A small class-conditioned image flow-matching model, trained from scratch.
Model: 64-pixel images, arch dit, norm rmsnorm, moe top_k, num experts 16, patch size [8, 8], layers 8, width 256.
Data: trained on retinal OCT scans (Kermany 2017), 58.5 epochs.
Rows from block 5, named by matrix and row number. Each number is 50 + 10 x the weight over its row's rms, rounded and kept within 0 to 99. All counts start at 0. After the name is the row's rms in percent of the matrix's.
# ada: adaLN modulation (shift, scale and gate of each sublayer stacked) (model.blocks.5.ada.weight, 1536x128), inputs 43-85
ada.1048 134:59 33 46 53 44 49 49 36 47 52 61 45 51 48 44 39 43 44 52 57 44 39 40 48 47 53 43 41 52 49 40 40 33 43 34 37 41 52 46 61 43 65 45
ada.1049 125:33 58 61 69 49 49 59 56 58 42 39 41 66 51 55 63 62 55 56 61 47 51 34 60 49 49 58 53 64 54 38 31 49 38 58 38 59 54 52 51 54 64 45
ada.1050 143:36 45 56 62 41 41 80 46 31 55 45 41 59 46 40 45 59 43 49 48 61 46 40 23 55 50 47 62 52 52 46 75 53 47 49 60 58 40 58 42 47 59 31
ada.1051 105:47 47 45 51 43 61 41 46 35 53 43 43 75 55 45 49 59 56 58 40 42 67 37 41 63 54 67 45 50 55 43 49 51 36 64 67 59 56 56 59 55 45 54
ada.1052 103:38 47 46 56 45 48 39 57 62 46 67 43 54 50 45 48 48 52 56 51 33 44 63 45 61 48 69 35 57 58 52 69 48 47 61 50 79 38 65 52 62 42 64
ada.1053 105:54 47 27 31 58 49 56 59 63 63 58 57 50 43 48 49 58 45 56 56 54 51 50 47 49 57 51 40 39 63 56 35 53 52 52 28 35 59 53 57 43 48 56
ada.1054 134:43 46 55 42 46 55 62 56 48 53 41 69 46 54 57 55 39 47 56 53 46 44 47 57 56 51 34 41 51 41 45 51 45 50 33 40 39 47 58 33 56 39 36
ada.1055 126:44 62 60 41 69 50 32 41 50 51 48 54 51 49 45 45 56 47 40 53 47 47 37 43 27 48 41 47 41 55 49 44 51 46 49 70 59 41 56 54 42 73 41
ada.1056 115:41 60 29 37 49 62 33 35 48 44 55 61 55 55 32 58 67 55 52 48 52 65 47 54 47 55 37 58 40 64 51 47 45 39 44 64 45 48 56 54 30 53 54
ada.1057 119:30 54 52 31 61 48 60 57 64 54 54 29 32 49 44 60 31 49 54 48 41 55 49 39 54 48 53 49 57 62 51 53 43 36 38 49 50 49 48 42 42 61 54
ada.1058 110:29 51 34 49 39 54 60 53 47 71 44 37 63 46 35 40 41 42 49 32 48 37 62 80 41 63 50 47 51 45 50 74 63 39 44 36 55 38 63 37 72 44 53
ada.1059 113:49 52 41 57 45 39 61 55 47 33 43 39 43 44 50 60 45 41 43 43 52 53 24 52 39 66 63 46 48 60 55 54 54 49 42 53 45 51 26 35 49 56 38
ada.1060 119:32 46 49 40 48 61 51 44 40 42 44 49 43 46 49 50 45 44 49 56 65 50 32 61 44 41 37 54 53 48 30 31 54 48 52 60 33 47 48 32 65 68 33
ada.1061 113:29 36 45 56 52 56 39 46 48 51 56 56 46 43 39 56 42 45 50 48 55 56 52 61 54 49 42 35 57 43 50 64 58 55 52 49 46 50 59 49 63 42 55
ada.1062 133:33 46 50 51 49 61 48 49 55 48 66 54 46 58 52 62 54 45 55 45 26 49 44 43 60 65 51 52 52 54 64 55 54 54 42 61 54 60 56 53 35 57 51
ada.1063 115:33 36 54 62 52 53 63 54 48 58 50 54 48 54 52 40 39 54 54 44 52 61 54 38 43 45 66 61 54 44 65 54 44 51 35 20 57 45 27 64 44 35 52
ada.1064 116:44 45 40 57 49 61 45 46 61 47 54 54 41 54 16 40 51 45 52 55 35 49 65 40 45 39 45 40 47 51 56 54 52 60 61 75 38 53 63 37 65 47 55
ada.1065 122:46 48 69 51 41 57 49 63 22 56 52 34 52 45 25 49 38 51 53 48 37 55 53 44 61 51 64 44 32 32 53 73 63 56 45 53 53 65 59 60 70 65 61
ada.1066 118:72 50 66 43 54 48 62 62 59 47 42 54 51 49 65 62 48 60 57 55 65 48 54 66 38 48 47 53 55 60 50 38 47 52 57 57 66 35 47 28 43 34 45
ada.1067 089:33 50 44 40 55 61 60 39 61 40 44 49 42 50 50 35 52 34 47 59 34 69 57 49 46 39 49 36 62 51 38 34 48 38 53 72 61 52 65 26 40 52 38
ada.1068 135:35 60 43 45 38 57 44 36 18 56 58 51 56 56 46 53 38 61 53 46 55 48 46 55 32 50 47 37 41 61 48 46 65 54 27 65 64 49 60 60 43 64 44
ada.1069 118:60 49 33 30 54 50 35 29 82 48 52 71 44 51 47 46 59 52 51 43 55 38 59 61 37 47 34 45 48 48 39 33 46 50 47 55 33 33 59 54 39 68 50
ada.1070 105:48 40 49 55 46 54 66 40 54 59 48 56 56 49 27 59 49 57 43 60 37 57 44 34 53 47 56 69 37 61 54 40 54 53 59 45 32 53 66 57 54 42 43
ada.1071 111:54 64 58 44 53 51 46 36 43 48 42 46 40 46 55 51 58 51 47 54 57 42 43 30 54 55 35 56 46 57 37 74 45 59 30 51 43 41 61 45 52 70 40
ada.1072 082:53 57 44 35 76 41 46 47 57 31 48 46 40 48 45 51 55 58 58 58 50 48 70 49 37 57 33 53 37 59 53 37 48 36 56 50 48 49 52 25 52 50 47
ada.1073 130:36 60 34 43 42 62 60 55 40 58 64 32 40 51 50 48 34 52 44 38 33 41 57 48 49 49 70 46 52 55 61 53 46 61 61 61 53 55 52 50 59 60 71
ada.1074 100:53 32 58 54 52 43 34 55 58 54 50 39 50 49 50 46 39 44 64 26 58 47 52 57 51 45 37 52 60 47 47 56 53 60 57 35 51 59 46 48 65 46 43
ada.1075 123:49 49 57 55 36 55 53 57 39 68 37 40 29 54 41 56 31 55 56 52 34 69 46 42 64 64 51 59 55 46 46 63 56 50 46 38 44 61 57 48 62 57 27
ada.1076 098:55 43 48 30 50 56 35 48 62 71 48 66 38 50 49 37 47 45 55 40 34 46 60 49 53 67 45 40 51 54 60 54 44 61 44 33 49 64 60 60 53 42 42
ada.1077 118:44 69 30 50 49 52 61 29 73 46 61 64 61 54 66 68 51 48 55 61 43 59 50 88 42 56 41 43 47 54 55 45 52 51 40 66 50 52 48 56 39 60 42
ada.1078 147:42 52 40 61 63 60 52 42 41 37 60 60 43 53 36 50 51 44 49 47 23 70 64 62 48 48 65 55 41 54 55 59 59 56 50 42 52 45 46 50 46 40 60
ada.1079 109:42 60 30 63 55 44 54 30 54 55 57 55 42 58 44 37 45 62 51 52 69 67 56 40 57 36 47 57 44 56 39 50 63 52 47 41 44 58 55 46 31 51 50
ada.1080 145:49 51 58 58 44 42 23 51 50 49 45 59 40 40 53 57 51 49 48 55 48 34 62 44 55 50 65 53 52 42 61 52 53 41 54 56 53 46 56 33 58 49 53
ada.1081 107:51 41 64 66 50 42 49 53 44 44 48 53 65 54 49 49 38 55 59 40 45 43 51 53 45 52 56 50 36 55 60 56 46 67 69 55 80 62 52 34 64 49 56
ada.1082 152:62 42 49 49 51 61 56 57 49 47 61 55 40 55 48 43 50 50 40 34 39 63 62 57 51 53 59 48 57 44 53 62 67 49 65 68 60 49 55 45 54 40 50
ada.1083 112:48 78 50 60 41 44 63 48 42 59 63 56 63 50 53 47 48 50 54 47 43 50 50 61 42 54 52 76 55 53 51 61 40 46 50 52 37 56 50 51 51 56 39
ada.1084 135:62 43 21 52 54 63 53 50 54 52 54 46 41 47 50 53 43 54 46 43 58 57 40 46 61 56 42 46 50 69 50 52 46 48 53 46 50 40 55 51 23 35 61
ada.1085 124:47 49 50 48 53 56 58 48 79 52 55 61 52 58 58 53 55 53 41 56 55 49 49 53 58 46 45 51 38 54 52 55 55 42 46 51 50 41 55 45 41 64 48
ada.1086 124:45 40 50 56 45 50 49 37 28 52 53 47 43 51 59 60 44 52 51 25 44 50 40 51 48 52 35 54 58 41 43 53 45 43 39 48 48 41 51 38 57 47 44
ada.1087 114:47 65 53 43 36 52 47 32 31 62 35 60 46 61 40 43 52 49 45 47 43 42 37 50 56 35 40 50 32 44 38 48 56 39 36 64 37 52 49 53 61 57 48
ada.1088 126:33 55 54 46 44 55 63 33 59 64 47 43 40 49 25 47 45 45 46 41 45 52 56 42 44 49 68 63 46 52 56 61 54 53 60 48 61 36 70 48 51 46 61
ada.1089 106:40 35 59 58 57 43 52 53 52 65 54 32 46 58 34 58 49 46 55 53 33 59 60 44 48 45 67 45 53 42 51 60 52 42 54 46 42 56 28 37 53 49 59
ada.1090 104:55 41 48 63 47 55 33 44 59 35 57 47 67 41 43 48 42 58 51 47 42 34 56 58 45 50 56 64 35 50 59 28 55 57 50 48 32 59 56 40 50 33 31
ada.1091 127:48 67 43 50 38 60 53 42 29 54 57 47 51 56 35 52 56 50 51 63 66 46 34 35 42 46 42 51 53 49 47 47 62 51 30 53 25 49 61 49 41 60 32
ada.1092 109:43 49 43 45 35 43 50 34 60 43 44 57 48 58 51 71 52 45 59 45 51 70 35 52 55 55 39 53 50 65 46 30 56 60 43 70 40 40 48 46 43 68 46
ada.1093 148:54 57 45 40 54 59 50 59 55 51 49 50 40 53 38 50 41 48 46 49 40 58 58 38 45 48 49 60 42 54 42 49 36 58 53 48 31 47 59 51 52 59 49
ada.1094 132:45 62 54 41 43 57 33 69 62 58 48 48 36 50 58 53 40 43 57 45 43 49 64 51 47 51 67 48 46 48 50 52 54 53 59 51 63 45 52 59 38 33 49
ada.1095 106:43 47 33 53 44 55 46 43 34 58 52 66 51 45 38 48 41 41 46 47 46 60 56 73 46 49 57 53 45 48 55 45 47 52 55 78 46 44 66 39 60 72 57
ada.1096 150:37 44 40 64 56 60 29 45 52 58 59 49 43 49 52 55 37 55 45 66 33 59 50 42 47 52 66 62 47 48 65 60 47 41 34 55 41 43 44 38 56 50 52
ada.1097 142:37 37 58 52 54 53 52 53 41 49 56 35 65 65 32 49 46 54 62 53 37 58 55 48 63 51 73 38 52 39 53 35 50 50 46 55 56 48 65 55 65 39 54
ada.1098 112:67 55 52 48 53 54 50 60 67 36 59 38 36 55 51 47 55 50 56 46 42 59 52 45 40 47 32 37 52 46 45 64 50 42 36 72 45 47 42 46 71 31 39
ada.1099 126:49 51 33 68 47 54 61 56 40 56 36 58 51 58 54 58 43 52 59 47 50 48 42 61 48 49 61 45 63 50 47 85 50 55 48 44 60 62 54 55 57 50 39
ada.1100 116:58 31 57 47 52 53 49 44 24 49 31 35 37 48 51 70 40 53 49 45 43 65 57 36 56 59 40 61 53 36 62 54 48 41 58 49 41 61 44 43 59 47 57
ada.1101 154:34 50 30 62 62 50 33 61 61 49 48 41 50 51 40 49 53 46 55 42 36 67 56 40 56 54 51 38 39 52 65 47 54 52 60 63 87 52 61 61 50 59 56
ada.1102 116:48 55 53 51 59 49 50 55 52 62 58 62 39 47 50 42 59 46 60 49 43 53 65 40 49 40 73 41 38 54 51 54 57 59 51 45 49 41 61 58 60 39 65
ada.1103 120:56 48 45 58 41 52 53 48 56 58 58 54 51 47 40 47 49 55 55 55 50 44 43 42 42 56 51 44 38 66 58 51 50 42 36 57 47 48 62 52 44 51 53
ada.1104 137:52 46 51 37 46 45 48 40 52 50 61 51 31 46 63 42 57 38 42 45 51 26 52 29 44 60 42 36 57 48 49 56 57 64 42 39 36 49 59 50 42 65 57
ada.1105 144:48 32 53 71 46 55 52 49 43 50 60 35 57 47 41 50 51 51 50 52 40 52 53 57 55 44 64 57 67 50 67 62 50 56 58 48 38 45 49 61 46 21 61
ada.1106 126:78 44 63 39 43 48 50 63 50 45 51 47 31 41 43 38 53 58 46 38 67 53 46 60 53 48 38 46 40 61 57 43 40 43 46 52 49 38 49 43 43 61 42
ada.1107 127:53 47 43 25 44 56 59 56 62 55 54 56 36 57 43 34 48 46 43 52 39 36 54 41 63 59 34 55 58 46 48 47 35 50 41 61 25 53 50 47 61 44 38
ada.1108 125:37 52 42 53 59 58 48 36 39 44 31 60 53 59 48 59 46 57 52 57 54 49 41 47 49 53 44 32 50 38 50 63 56 54 50 52 30 41 45 53 37 59 26
ada.1109 138:51 56 41 38 41 58 52 43 53 62 56 50 43 38 35 42 44 47 48 46 33 53 49 33 49 56 36 56 46 58 54 58 55 47 50 57 55 55 47 53 43 70 39
ada.1110 113:43 58 77 47 47 42 76 37 58 49 44 58 64 54 59 49 58 46 55 56 54 50 45 59 48 46 25 55 51 55 34 40 56 47 48 55 42 53 49 34 23 64 31
ada.1111 115:49 52 48 40 52 46 36 55 20 54 47 58 35 53 36 55 39 56 51 52 40 64 51 54 49 49 32 65 48 38 51 59 58 43 36 59 45 42 60 30 57 48 47
ada.1112 100:44 54 38 42 52 43 29 54 30 49 43 55 50 39 58 54 55 60 57 45 71 71 51 61 51 31 56 47 48 46 43 45 58 57 53 61 64 52 52 46 49 56 51
ada.1113 176:40 43 43 63 55 68 75 48 51 56 72 51 49 51 53 42 46 52 54 58 41 69 30 57 54 48 62 60 58 60 43 50 40 46 37 59 55 47 53 53 51 45 39
ada.1114 127:36 48 63 69 51 56 27 37 30 42 58 52 49 54 46 47 57 47 43 33 50 47 58 47 54 59 67 63 44 36 59 46 44 44 63 62 40 43 45 43 54 41 52
ada.1115 107:73 51 40 47 43 57 46 44 41 54 60 48 51 47 47 44 46 41 45 43 45 67 60 47 55 36 66 40 53 42 55 40 63 65 52 58 60 71 57 47 49 30 41
ada.1116 124:34 48 55 49 55 54 47 47 52 52 46 47 61 53 48 38 64 60 55 57 43 50 49 49 56 61 62 47 48 41 59 60 52 47 47 36 55 44 52 58 34 24 55
ada.1117 127:68 61 51 64 50 48 52 37 41 37 63 43 57 55 58 49 49 57 58 52 38 55 62 53 49 53 52 52 50 53 68 64 55 53 59 40 55 36 60 43 68 45 59
ada.1118 115:54 65 55 49 41 46 74 57 55 42 68 47 36 42 54 49 44 52 57 47 47 63 51 36 30 48 36 52 29 50 71 53 57 50 47 39 57 49 50 36 45 62 47
ada.1119 130:51 43 39 58 58 51 47 38 57 51 48 42 47 55 41 36 55 56 54 47 29 65 51 58 52 57 56 41 50 56 40 72 60 49 68 43 65 48 57 46 48 37 48
ada.1120 127:62 40 76 53 63 45 47 58 58 47 36 54 59 38 65 51 51 35 50 44 62 49 42 57 50 49 31 53 60 45 52 72 36 37 50 43 55 43 45 61 46 32 59
ada.1121 117:45 56 30 52 52 47 38 46 13 65 50 61 43 55 45 41 50 55 51 50 41 64 54 38 51 36 62 45 53 24 46 44 49 58 49 52 54 47 51 60 51 46 50
ada.1122 147:41 35 40 41 60 63 45 45 54 57 52 47 54 61 38 57 41 60 50 51 51 54 57 47 39 49 65 24 40 36 56 51 56 56 55 56 62 53 58 38 60 35 66
ada.1123 104:40 49 35 46 56 33 68 55 55 61 53 54 54 48 57 57 52 48 46 45 40 45 58 36 67 52 70 25 49 48 50 29 47 47 48 50 43 49 38 59 46 49 56
ada.1124 117:47 73 47 51 56 56 59 60 64 49 51 41 36 49 41 63 56 48 51 46 28 51 29 66 49 56 43 68 60 56 58 37 48 48 60 78 33 41 46 57 43 56 44
ada.1125 116:56 73 56 59 53 50 40 56 51 47 50 49 57 55 35 51 39 55 63 45 36 49 56 57 46 60 47 56 54 34 46 70 63 52 35 47 46 43 46 33 33 50 49
ada.1126 085:44 55 46 48 27 75 27 49 43 43 61 43 42 45 26 50 49 40 52 56 52 51 49 40 40 55 40 42 46 45 45 38 58 53 37 65 56 47 45 44 55 61 43
ada.1127 111:59 52 66 41 48 41 46 46 71 46 48 34 44 47 43 51 50 47 31 52 52 45 48 64 50 55 44 53 54 47 55 45 49 47 43 61 55 56 46 43 47 61 44
ada.1128 146:56 52 44 49 51 61 52 64 63 58 57 51 51 49 54 41 29 49 61 49 35 48 71 44 40 52 66 40 53 46 62 53 49 50 52 61 65 46 51 42 43 50 45
ada.1129 115:26 57 54 50 31 54 54 63 64 47 42 50 52 52 54 53 52 42 50 44 49 34 49 66 51 35 56 33 54 36 55 66 62 48 46 57 65 55 52 64 34 24 41
ada.1130 133:48 53 42 56 58 66 55 52 70 55 70 62 42 57 56 36 43 47 55 43 26 51 55 57 54 57 80 55 47 45 68 50 43 46 49 54 39 65 58 53 30 50 50
ada.1131 155:40 58 43 65 60 59 51 49 71 40 51 60 59 52 65 44 57 62 46 41 48 63 44 65 43 55 55 56 42 59 57 48 57 49 64 54 74 41 39 36 41 39 53
ada.1132 097:52 38 69 36 44 29 57 44 45 56 64 34 61 41 46 41 46 30 52 36 45 62 44 53 58 40 40 58 60 56 50 47 55 61 53 63 65 47 48 47 45 64 60
ada.1133 133:43 57 36 47 56 53 49 48 67 48 44 51 42 47 55 47 47 31 49 45 40 55 36 48 50 66 43 50 41 62 30 37 60 44 32 40 51 51 40 52 70 46 41
ada.1134 147:51 51 51 48 43 55 53 38 35 70 43 48 48 56 39 35 46 51 48 46 46 44 43 41 59 47 41 52 64 42 51 56 45 53 36 32 71 46 59 53 63 57 54
ada.1135 134:62 61 49 37 41 41 63 56 19 58 40 38 29 42 51 61 56 51 53 39 72 45 42 45 41 57 47 57 49 58 38 50 57 53 52 72 55 47 65 57 52 37 42
ada.1136 111:54 48 41 34 53 42 77 60 78 52 50 35 54 48 48 40 55 46 54 51 45 53 59 51 45 44 44 53 48 65 58 65 52 51 53 65 59 42 46 48 37 43 56
ada.1137 108:40 51 47 42 48 63 64 29 31 47 48 56 58 54 50 42 55 40 49 38 53 55 48 45 57 58 46 63 49 48 52 53 45 49 47 58 40 54 55 47 58 42 33
ada.1138 099:60 49 51 51 48 50 61 53 65 52 46 38 54 40 39 57 52 55 57 38 63 53 49 74 47 47 39 38 61 41 59 43 43 41 47 44 52 47 54 61 59 33 42
ada.1139 116:54 54 53 75 52 55 51 40 32 51 35 65 58 51 68 56 57 58 44 43 47 74 53 49 53 44 57 57 61 45 46 50 63 50 58 48 68 40 65 39 45 36 47
ada.1140 099:38 72 63 54 44 57 44 57 47 54 63 50 41 43 32 43 52 55 57 48 45 48 49 53 56 43 52 42 34 45 70 18 61 60 53 70 36 41 56 37 41 57 52
ada.1141 121:52 64 47 37 59 52 32 58 58 51 52 42 29 60 52 61 36 62 49 56 36 64 53 59 63 45 48 59 64 65 57 51 63 49 50 63 62 57 50 43 51 67 38
ada.1142 120:43 40 47 51 41 59 10 46 33 78 58 43 60 54 42 50 51 41 30 48 52 46 54 62 35 56 76 53 48 51 61 56 50 58 55 45 59 53 59 60 54 40 62
ada.1143 104:46 57 55 52 61 41 36 39 35 32 53 71 44 46 33 46 56 59 57 46 60 34 46 44 54 51 33 59 38 49 57 35 52 36 56 64 43 47 39 42 41 48 55
ada.1144 118:45 53 59 58 65 59 57 67 47 36 54 59 62 57 46 45 52 55 49 48 46 44 60 32 51 53 56 50 43 51 70 64 48 58 58 39 62 44 60 32 37 51 63
ada.1145 147:31 51 55 65 50 62 26 50 29 60 44 56 38 46 52 55 45 61 54 45 47 56 51 50 53 55 63 44 43 46 48 48 56 44 57 53 47 50 58 39 41 30 52
ada.1146 115:47 41 34 64 35 56 55 57 34 38 36 48 66 43 40 50 53 68 54 38 58 43 54 26 55 65 56 38 49 50 57 88 52 48 68 44 55 48 51 50 60 47 58
ada.1147 115:51 44 28 45 55 42 64 43 46 49 46 57 45 48 42 42 44 54 52 45 48 44 41 47 53 57 61 45 56 44 37 54 39 38 51 34 42 50 51 46 52 52 49
ada.1148 122:51 55 30 30 49 46 54 55 62 51 49 40 31 44 32 53 55 51 68 46 40 48 65 52 57 56 42 41 41 46 58 56 47 47 45 58 62 59 60 53 51 58 51
ada.1149 100:37 52 68 53 47 59 47 54 65 55 55 51 56 47 67 55 42 48 48 49 35 50 37 49 64 64 59 34 55 33 46 38 53 56 30 24 59 46 47 44 50 41 34
ada.1150 119:61 44 49 52 60 64 60 41 63 47 54 50 29 49 31 52 59 59 50 42 49 65 50 57 58 56 56 40 54 62 47 39 32 46 54 43 43 64 61 52 42 68 43
ada.1151 139:54 36 64 56 49 56 60 52 37 39 54 36 49 43 50 47 56 48 48 41 65 51 60 59 47 62 50 49 45 53 56 41 41 51 53 45 49 50 55 43 56 35 58
ada.1152 152:62 50 56 51 46 50 52 60 41 56 30 47 42 53 54 48 55 65 46 57 66 57 36 41 52 45 38 49 71 71 37 46 54 51 56 51 56 53 56 50 51 56 37
ada.1153 109:35 40 31 49 29 41 45 36 40 61 70 53 40 46 38 41 41 55 45 57 39 47 41 54 55 45 54 53 59 44 56 53 48 52 38 52 38 46 64 53 65 66 45
ada.1154 127:47 47 51 51 46 46 53 51 53 61 34 30 46 53 39 52 57 44 51 49 43 54 36 40 57 46 44 45 51 55 39 43 43 36 43 46 37 56 65 57 50 63 34
ada.1155 118:39 47 50 13 44 54 48 65 47 49 73 64 31 49 42 49 42 51 49 54 38 45 44 62 49 54 51 72 66 55 43 34 45 43 50 50 49 46 56 52 45 54 52
ada.1156 121:58 44 55 51 65 67 49 48 53 43 56 60 43 58 51 49 38 56 51 60 41 60 49 60 54 70 46 43 45 65 43 56 45 56 37 42 52 47 56 61 37 43 35
ada.1157 119:66 48 28 35 44 45 44 61 46 62 50 51 38 53 40 40 55 45 37 32 42 44 60 68 51 42 54 49 50 55 45 23 55 54 64 54 48 45 57 67 47 31 39
ada.1158 106:67 47 51 47 42 52 40 40 42 40 65 41 39 50 51 39 46 60 65 50 45 56 36 41 44 48 45 59 37 52 50 46 43 41 45 69 43 48 48 45 44 62 40
ada.1159 138:56 63 68 33 51 53 48 51 61 45 57 32 44 50 37 67 49 56 49 63 42 54 60 37 33 47 59 44 52 67 57 49 41 40 46 58 58 47 51 42 56 53 48
ada.1160 103:50 46 37 50 64 52 48 58 46 56 44 48 65 41 58 59 58 43 56 52 56 49 52 31 45 50 42 51 66 42 53 60 34 58 43 55 47 61 56 58 38 51 46
ada.1161 121:47 36 60 74 50 51 49 63 50 49 60 56 50 57 61 45 40 55 56 49 43 48 55 49 55 56 54 44 46 43 56 77 61 51 48 36 62 59 50 48 37 48 46
ada.1162 110:42 51 49 57 41 61 44 61 22 51 51 51 64 49 31 50 43 49 60 42 42 64 51 51 55 43 74 63 63 50 37 72 54 36 53 80 58 54 38 63 40 42 45
ada.1163 118:36 46 52 51 52 52 45 64 54 51 58 63 44 46 58 42 46 32 50 42 40 49 58 74 55 56 62 36 60 32 64 51 60 54 33 60 69 53 53 58 62 34 55
ada.1164 107:28 54 62 58 49 43 39 46 37 43 50 68 61 47 47 62 68 60 50 55 64 40 58 45 50 55 52 37 37 54 53 48 58 48 44 48 44 45 55 30 22 51 45
ada.1165 169:36 43 58 57 42 61 56 63 39 48 62 47 41 46 59 49 40 54 59 46 37 50 58 36 49 48 66 51 45 31 44 52 45 54 41 56 54 62 58 49 52 34 65
ada.1166 109:36 60 53 51 47 50 52 56 36 52 55 49 44 53 41 56 44 62 57 45 56 39 47 36 35 44 36 62 44 42 46 71 53 60 39 46 53 41 41 35 27 60 47
ada.1167 128:42 64 33 45 44 43 42 53 58 61 46 54 49 49 44 43 41 49 45 39 46 53 40 67 52 54 36 48 35 47 44 72 54 60 54 55 47 36 66 48 39 65 28
ada.1168 119:40 52 55 40 51 46 59 43 66 52 57 49 35 54 48 64 44 69 51 58 46 46 45 64 42 50 59 46 51 60 53 49 55 47 55 56 56 42 62 54 29 62 37
ada.1169 129:56 48 38 38 45 59 21 36 25 49 55 53 44 53 28 57 55 51 44 57 52 57 30 50 36 55 33 58 58 60 51 46 53 59 57 68 47 59 66 50 42 62 62
ada.1170 132:39 50 41 46 39 44 58 44 63 54 46 38 41 50 37 56 59 49 50 53 47 49 39 58 35 50 40 51 36 53 43 30 46 53 38 49 30 55 54 60 50 67 34
ada.1171 118:48 60 49 37 45 58 53 48 76 52 44 46 61 66 56 63 61 57 58 44 58 43 41 57 51 63 56 52 53 77 40 50 45 56 50 47 42 58 54 44 35 64 34
ada.1172 110:41 55 52 53 55 52 63 57 55 59 50 46 59 44 59 53 53 47 60 40 36 57 49 65 36 43 55 46 55 62 61 56 50 46 46 43 38 47 55 44 46 41 53
ada.1173 124:40 40 66 62 51 53 45 40 48 53 58 39 52 66 58 44 55 54 47 54 42 41 53 52 45 63 52 34 49 42 49 59 67 48 63 54 62 50 61 44 50 43 52
ada.1174 160:43 50 36 48 38 59 33 52 53 51 63 45 41 53 52 43 42 53 49 49 31 41 57 61 63 61 65 49 54 45 46 60 55 53 51 57 58 50 57 47 48 43 41
ada.1175 139:31 35 43 50 47 42 39 65 48 44 56 41 56 56 39 44 44 55 60 49 32 48 63 62 51 47 69 38 53 36 60 57 44 49 39 51 68 60 51 44 47 34 66
ada.1176 126:74 63 46 60 30 46 57 46 64 57 48 49 56 42 41 45 58 48 52 39 53 46 46 40 58 39 38 34 51 43 48 26 42 42 63 28 49 56 46 58 65 66 41
ada.1177 098:36 51 41 38 31 43 50 43 52 49 40 39 33 57 59 56 53 53 36 48 39 60 41 33 38 48 39 41 36 63 49 49 49 38 47 45 52 47 54 44 40 51 38
ada.1178 129:42 47 39 68 45 57 47 45 48 66 47 50 58 60 66 53 41 60 53 53 47 51 48 56 43 50 81 31 54 53 58 64 37 50 57 41 59 49 59 48 43 36 51
ada.1179 124:51 48 61 43 44 57 40 41 39 47 65 38 49 45 20 47 43 56 48 53 53 39 47 51 58 46 64 57 64 57 59 45 45 53 44 51 61 51 46 65 68 54 54
ada.1180 099:47 52 59 40 61 52 40 57 54 51 52 61 42 56 56 44 43 66 45 63 59 53 54 60 64 43 45 45 47 35 47 36 48 35 42 44 64 50 55 78 47 29 44
ada.1181 126:49 51 41 52 53 36 54 59 33 41 38 49 54 56 36 56 43 55 53 44 43 63 44 32 39 57 52 59 57 47 49 59 53 57 48 72 40 52 42 41 53 49 37
ada.1182 112:53 51 59 50 35 54 49 65 46 45 52 52 57 47 42 39 55 39 42 44 43 34 51 45 62 63 53 55 54 49 55 67 39 49 59 58 81 56 49 53 38 38 57
ada.1183 113:62 48 59 52 57 52 55 70 48 45 57 41 49 41 58 53 36 44 49 54 36 50 60 74 68 44 57 45 52 41 65 73 39 54 54 34 38 44 54 40 40 46 51
ada.1184 154:37 59 61 51 34 53 46 39 38 46 35 48 45 58 66 52 45 51 61 46 48 54 38 44 61 60 38 57 47 39 35 61 55 54 41 57 53 56 48 54 73 58 31
ada.1185 111:59 49 48 49 37 57 42 44 69 63 55 69 66 58 43 48 46 52 50 31 46 36 58 61 44 51 61 63 58 61 65 67 30 50 50 33 39 51 53 55 35 54 66
ada.1186 118:68 66 47 43 43 54 37 53 29 41 42 63 35 51 59 49 48 45 44 56 32 59 41 56 30 54 47 47 47 36 55 67 52 51 53 49 57 31 49 48 52 41 48
ada.1187 116:61 52 59 47 35 59 74 61 44 44 50 48 46 54 40 50 39 55 53 37 31 46 55 49 58 41 40 68 48 43 41 52 55 54 58 76 54 52 53 48 56 45 48
ada.1188 121:48 45 57 52 49 46 46 53 60 47 38 50 47 41 46 51 39 59 56 53 44 53 53 58 44 64 64 50 51 39 39 66 64 47 53 25 39 63 54 44 58 49 42
ada.1189 107:43 56 53 58 48 59 65 55 60 51 60 50 53 53 68 48 44 37 43 45 50 61 50 52 56 36 51 67 48 54 62 56 58 59 64 34 76 70 50 51 39 55 60
ada.1190 098:34 29 83 36 54 42 49 45 49 58 27 42 42 45 33 49 53 46 50 43 39 48 46 35 55 52 45 49 52 51 37 51 49 46 56 47 43 63 48 39 65 55 39
ada.1191 134:42 58 56 25 49 57 52 51 60 65 60 41 41 47 49 46 37 51 46 49 38 55 49 63 57 59 31 38 39 42 61 49 47 58 35 47 44 56 61 54 54 69 50
ada.1192 103:42 59 65 40 55 51 43 40 70 52 43 34 45 49 43 60 34 43 43 55 35 53 42 42 44 50 39 59 48 66 43 64 55 44 48 51 54 40 47 44 63 58 47
ada.1193 119:30 35 43 45 46 52 46 56 39 40 57 44 44 61 56 57 50 49 54 46 39 48 41 53 46 45 49 58 47 35 54 57 55 44 41 50 46 51 54 55 64 46 61
ada.1194 119:52 52 32 55 56 33 59 37 66 36 39 51 52 55 52 58 53 62 46 45 47 46 45 53 39 60 45 52 44 58 32 57 47 51 47 42 45 57 57 60 43 49 46
ada.1195 129:49 54 58 36 48 52 45 48 43 62 61 38 38 38 46 38 52 34 50 55 46 48 60 47 63 49 68 58 53 56 55 50 48 45 49 44 57 60 56 36 52 36 55
ada.1196 117:37 56 55 51 61 62 73 56 40 45 49 52 60 45 33 35 39 56 47 63 41 53 44 47 48 40 72 59 60 39 50 65 40 40 47 47 60 40 59 52 79 30 71
ada.1197 108:50 38 54 41 40 64 54 43 50 68 48 67 28 41 58 47 42 59 55 38 25 53 44 58 58 55 32 66 30 30 63 63 62 52 38 49 53 62 59 62 57 35 44
ada.1198 120:61 60 49 66 55 42 30 48 61 54 28 63 56 45 71 56 52 49 58 44 48 52 40 57 54 52 60 55 59 41 45 63 65 53 53 34 48 57 53 41 58 38 34